config.yaml
encoder_arch: "wavenet"
model: "contrastive audio-text model"
dataset: "short read English sentences (LibriTTS-R)"
train_examples: 26041
time_shift_ms: 100
n_mels: 64
hop_length: 160
input: "log_mel"
spec_augment: false
win_length: 512
tokenizer: "word"
vocab_size: 5132
loss: "softmax"
embed_dim: 256
encoder_norm: "batchnorm"
encoder_padding_mode: "replicate"
encoder_depths: [12]
encoder_kernel_size: 5
encoder_stem: "single"
encoder_widths: [128]
text_encoder_causal: false
text_encoder_width: 256
text_encoder_layers: 10
text_encoder_norm: "layernorm"
text_encoder_norm_position: "pre"
text_encoder_activation: "gelu"
text_encoder_mlp_ratio: 6
text_encoder_head_dim: 32
text_encoder_fused_qkv: false
text_encoder_bias: "qkv"
text_encoder_qk_norm: false
text_encoder_parallel_block: false
text_encoder_dropout: 0.05
text_encoder_inner_norm: false
text_encoder_positions: "rope"
init: "kaiming_normal"
residual_init: "none"
optimizer: "adamw"
learning_rate: 0.0009
beta1: 0.85
beta2: 0.999
eps: 1e-06
max_grad_norm: 0.5
max_steps: 15200
batch_size: 256
epochs: 149.4
lr_schedule: "linear"
final_lr_fraction: 0.1
warmup_steps: 1520
weight_decay: 0.0
Rows from block 8 of the audio encoder, named by matrix and row number. Each number is 50 + 15 x the weight over its row's rms, rounded and kept within 0 to 99. All counts start at 0. After the name is the row's rms in percent of the matrix's.
# filt: filter width-5 conv, dilation 8 (encoder.blocks.8.filt.weight, 128x128x5), inputs 0-10, a 5 kernel for each
filt.4 095:63 50 44 34 46 58 50 55 75 50 67 34 60 38 38 46 55 41 68 38 31 51 72 61 43 55 72 53 37 79 46 33 53 59 61 53 70 30 32 37 26 64 51 69 51 49 62 48 33 43 87 60 62 72 49
filt.5 100:76 76 46 42 47 34 45 67 70 63 47 44 40 57 46 34 27 36 45 58 63 48 49 50 49 45 44 61 52 60 11 15 59 79 35 49 44 50 46 46 66 60 82 69 59 46 84 64 50 35 68 92 51 57 52
filt.6 103:47 24 53 60 49 57 61 89 44 57 45 67 32 39 49 14 52 51 53 66 78 57 36 39 48 67 64 53 89 53 51 62 35 58 49 63 67 58 21 47 92 53 57 34 30 65 54 44 51 51 56 37 56 41 67
filt.7 097:63 53 54 57 63 46 66 81 42 75 63 64 73 69 26 63 65 54 32 29 54 28 55 47 62 81 62 70 51 47 46 33 53 58 41 32 56 44 32 29 47 57 43 17 51 49 45 63 60 40 64 16 41 43 51
filt.8 103:33 50 62 96 62 60 63 79 46 66 68 70 85 61 73 68 33 36 29 52 55 49 21 52 66 54 49 61 78 64 40 58 57 38 54 64 60 60 47 36 60 68 47 62 57 53 69 69 42 58 37 28 21 59 56
filt.9 101:54 56 41 53 37 43 56 75 60 52 59 48 71 67 44 44 16 43 32 53 36 64 78 43 19 64 65 46 73 58 55 34 55 58 54 65 40 59 39 57 79 51 58 59 67 27 95 98 50 47 42 72 65 62 34
filt.10 099:38 41 67 56 36 42 47 73 83 39 51 50 49 62 44 85 45 52 65 39 31 54 53 51 27 34 48 30 08 25 87 81 46 36 60 46 76 63 49 95 12 61 54 57 65 43 48 64 43 26 51 54 55 54 28
filt.11 099:40 42 51 64 38 62 48 62 69 20 43 58 71 50 50 56 80 39 37 49 33 64 40 31 59 77 40 39 73 44 57 45 67 76 52 64 38 64 19 31 40 53 58 36 35 70 50 51 53 56 55 47 47 39 49
filt.12 099:42 38 43 61 44 41 71 56 67 71 59 49 47 45 57 56 73 56 42 39 55 45 50 47 49 55 73 62 92 34 65 65 60 45 43 58 43 80 52 35 66 59 46 48 32 69 52 41 57 76 89 47 54 48 47
filt.13 102:57 37 12 29 32 35 41 38 49 86 66 47 43 36 38 49 47 51 55 45 27 32 58 50 56 59 75 62 34 42 52 46 73 73 81 34 51 55 61 60 66 65 57 05 41 55 49 29 49 31 72 66 47 69 70
filt.14 109:58 85 66 33 56 18 21 11 48 57 23 37 31 48 62 54 49 64 63 58 38 35 48 53 47 43 56 65 60 57 26 22 42 27 51 57 68 57 56 52 31 44 78 43 50 64 62 38 57 49 59 71 35 70 49
filt.15 098:51 54 58 42 35 36 46 66 47 50 34 68 25 47 57 63 73 56 46 68 53 51 13 38 48 52 57 49 66 09 26 40 23 38 30 69 68 58 33 77 60 29 44 25 51 48 52 43 70 49 59 56 52 45 70
filt.16 100:59 57 30 29 32 52 26 49 56 60 61 36 65 46 45 46 40 40 37 51 39 33 60 64 58 19 61 59 53 47 28 67 73 62 38 50 63 56 42 24 54 70 73 48 31 26 56 63 50 59 00 15 31 19 50
filt.17 099:51 40 66 46 45 54 54 20 50 49 51 36 53 58 45 64 64 45 51 67 46 39 39 14 39 29 68 40 51 55 69 36 40 58 43 52 58 48 61 66 53 56 61 65 58 46 42 74 51 67 38 40 71 42 51
filt.18 099:39 43 69 65 47 58 53 79 57 48 91 20 69 65 34 74 43 44 43 66 34 38 51 51 58 44 48 50 40 56 84 62 62 46 49 52 63 41 57 61 61 29 55 54 46 42 25 72 73 53 32 56 68 56 57
filt.19 101:64 62 57 47 49 54 45 39 34 65 49 58 46 58 60 53 45 19 40 46 19 84 33 37 51 19 41 27 41 37 30 46 55 47 56 27 27 32 53 73 54 54 57 73 65 70 22 44 39 47 56 48 36 53 25
filt.20 097:44 29 36 45 42 70 45 82 27 48 56 86 65 69 45 51 57 57 60 51 50 41 61 61 57 36 40 60 48 33 47 78 44 50 37 43 44 51 34 51 44 24 54 35 62 38 53 60 45 16 45 25 67 53 45
filt.21 098:74 68 63 52 17 44 49 74 43 35 48 33 67 82 22 37 54 46 43 50 25 34 49 29 53 41 22 72 59 66 52 64 63 40 57 39 48 50 55 49 60 53 43 41 72 46 44 42 59 59 44 56 36 73 80
filt.22 103:60 63 52 31 49 46 62 58 62 59 27 99 67 33 23 48 45 54 52 63 40 61 58 70 56 62 65 82 48 53 27 81 85 50 40 63 47 84 45 36 55 31 29 28 49 62 70 58 32 33 68 30 23 61 59
filt.23 094:64 29 58 54 34 35 38 50 48 58 56 25 55 40 39 48 48 32 78 56 44 40 41 52 55 58 44 46 51 38 62 36 50 44 37 41 52 43 48 42 54 81 45 39 39 36 42 60 37 35 10 40 29 50 36
filt.24 097:70 73 48 61 57 59 62 60 54 28 65 68 52 51 34 54 37 38 48 72 70 56 44 72 76 45 18 45 44 53 36 37 74 41 53 47 34 63 48 84 62 34 50 71 42 31 43 73 32 60 19 71 60 55 26
filt.25 095:55 52 45 53 35 54 66 29 39 49 29 67 68 34 48 35 45 58 76 68 44 36 33 18 49 38 66 52 59 50 50 66 46 55 76 55 48 30 45 52 56 49 30 66 63 51 69 77 57 73 49 19 39 45 74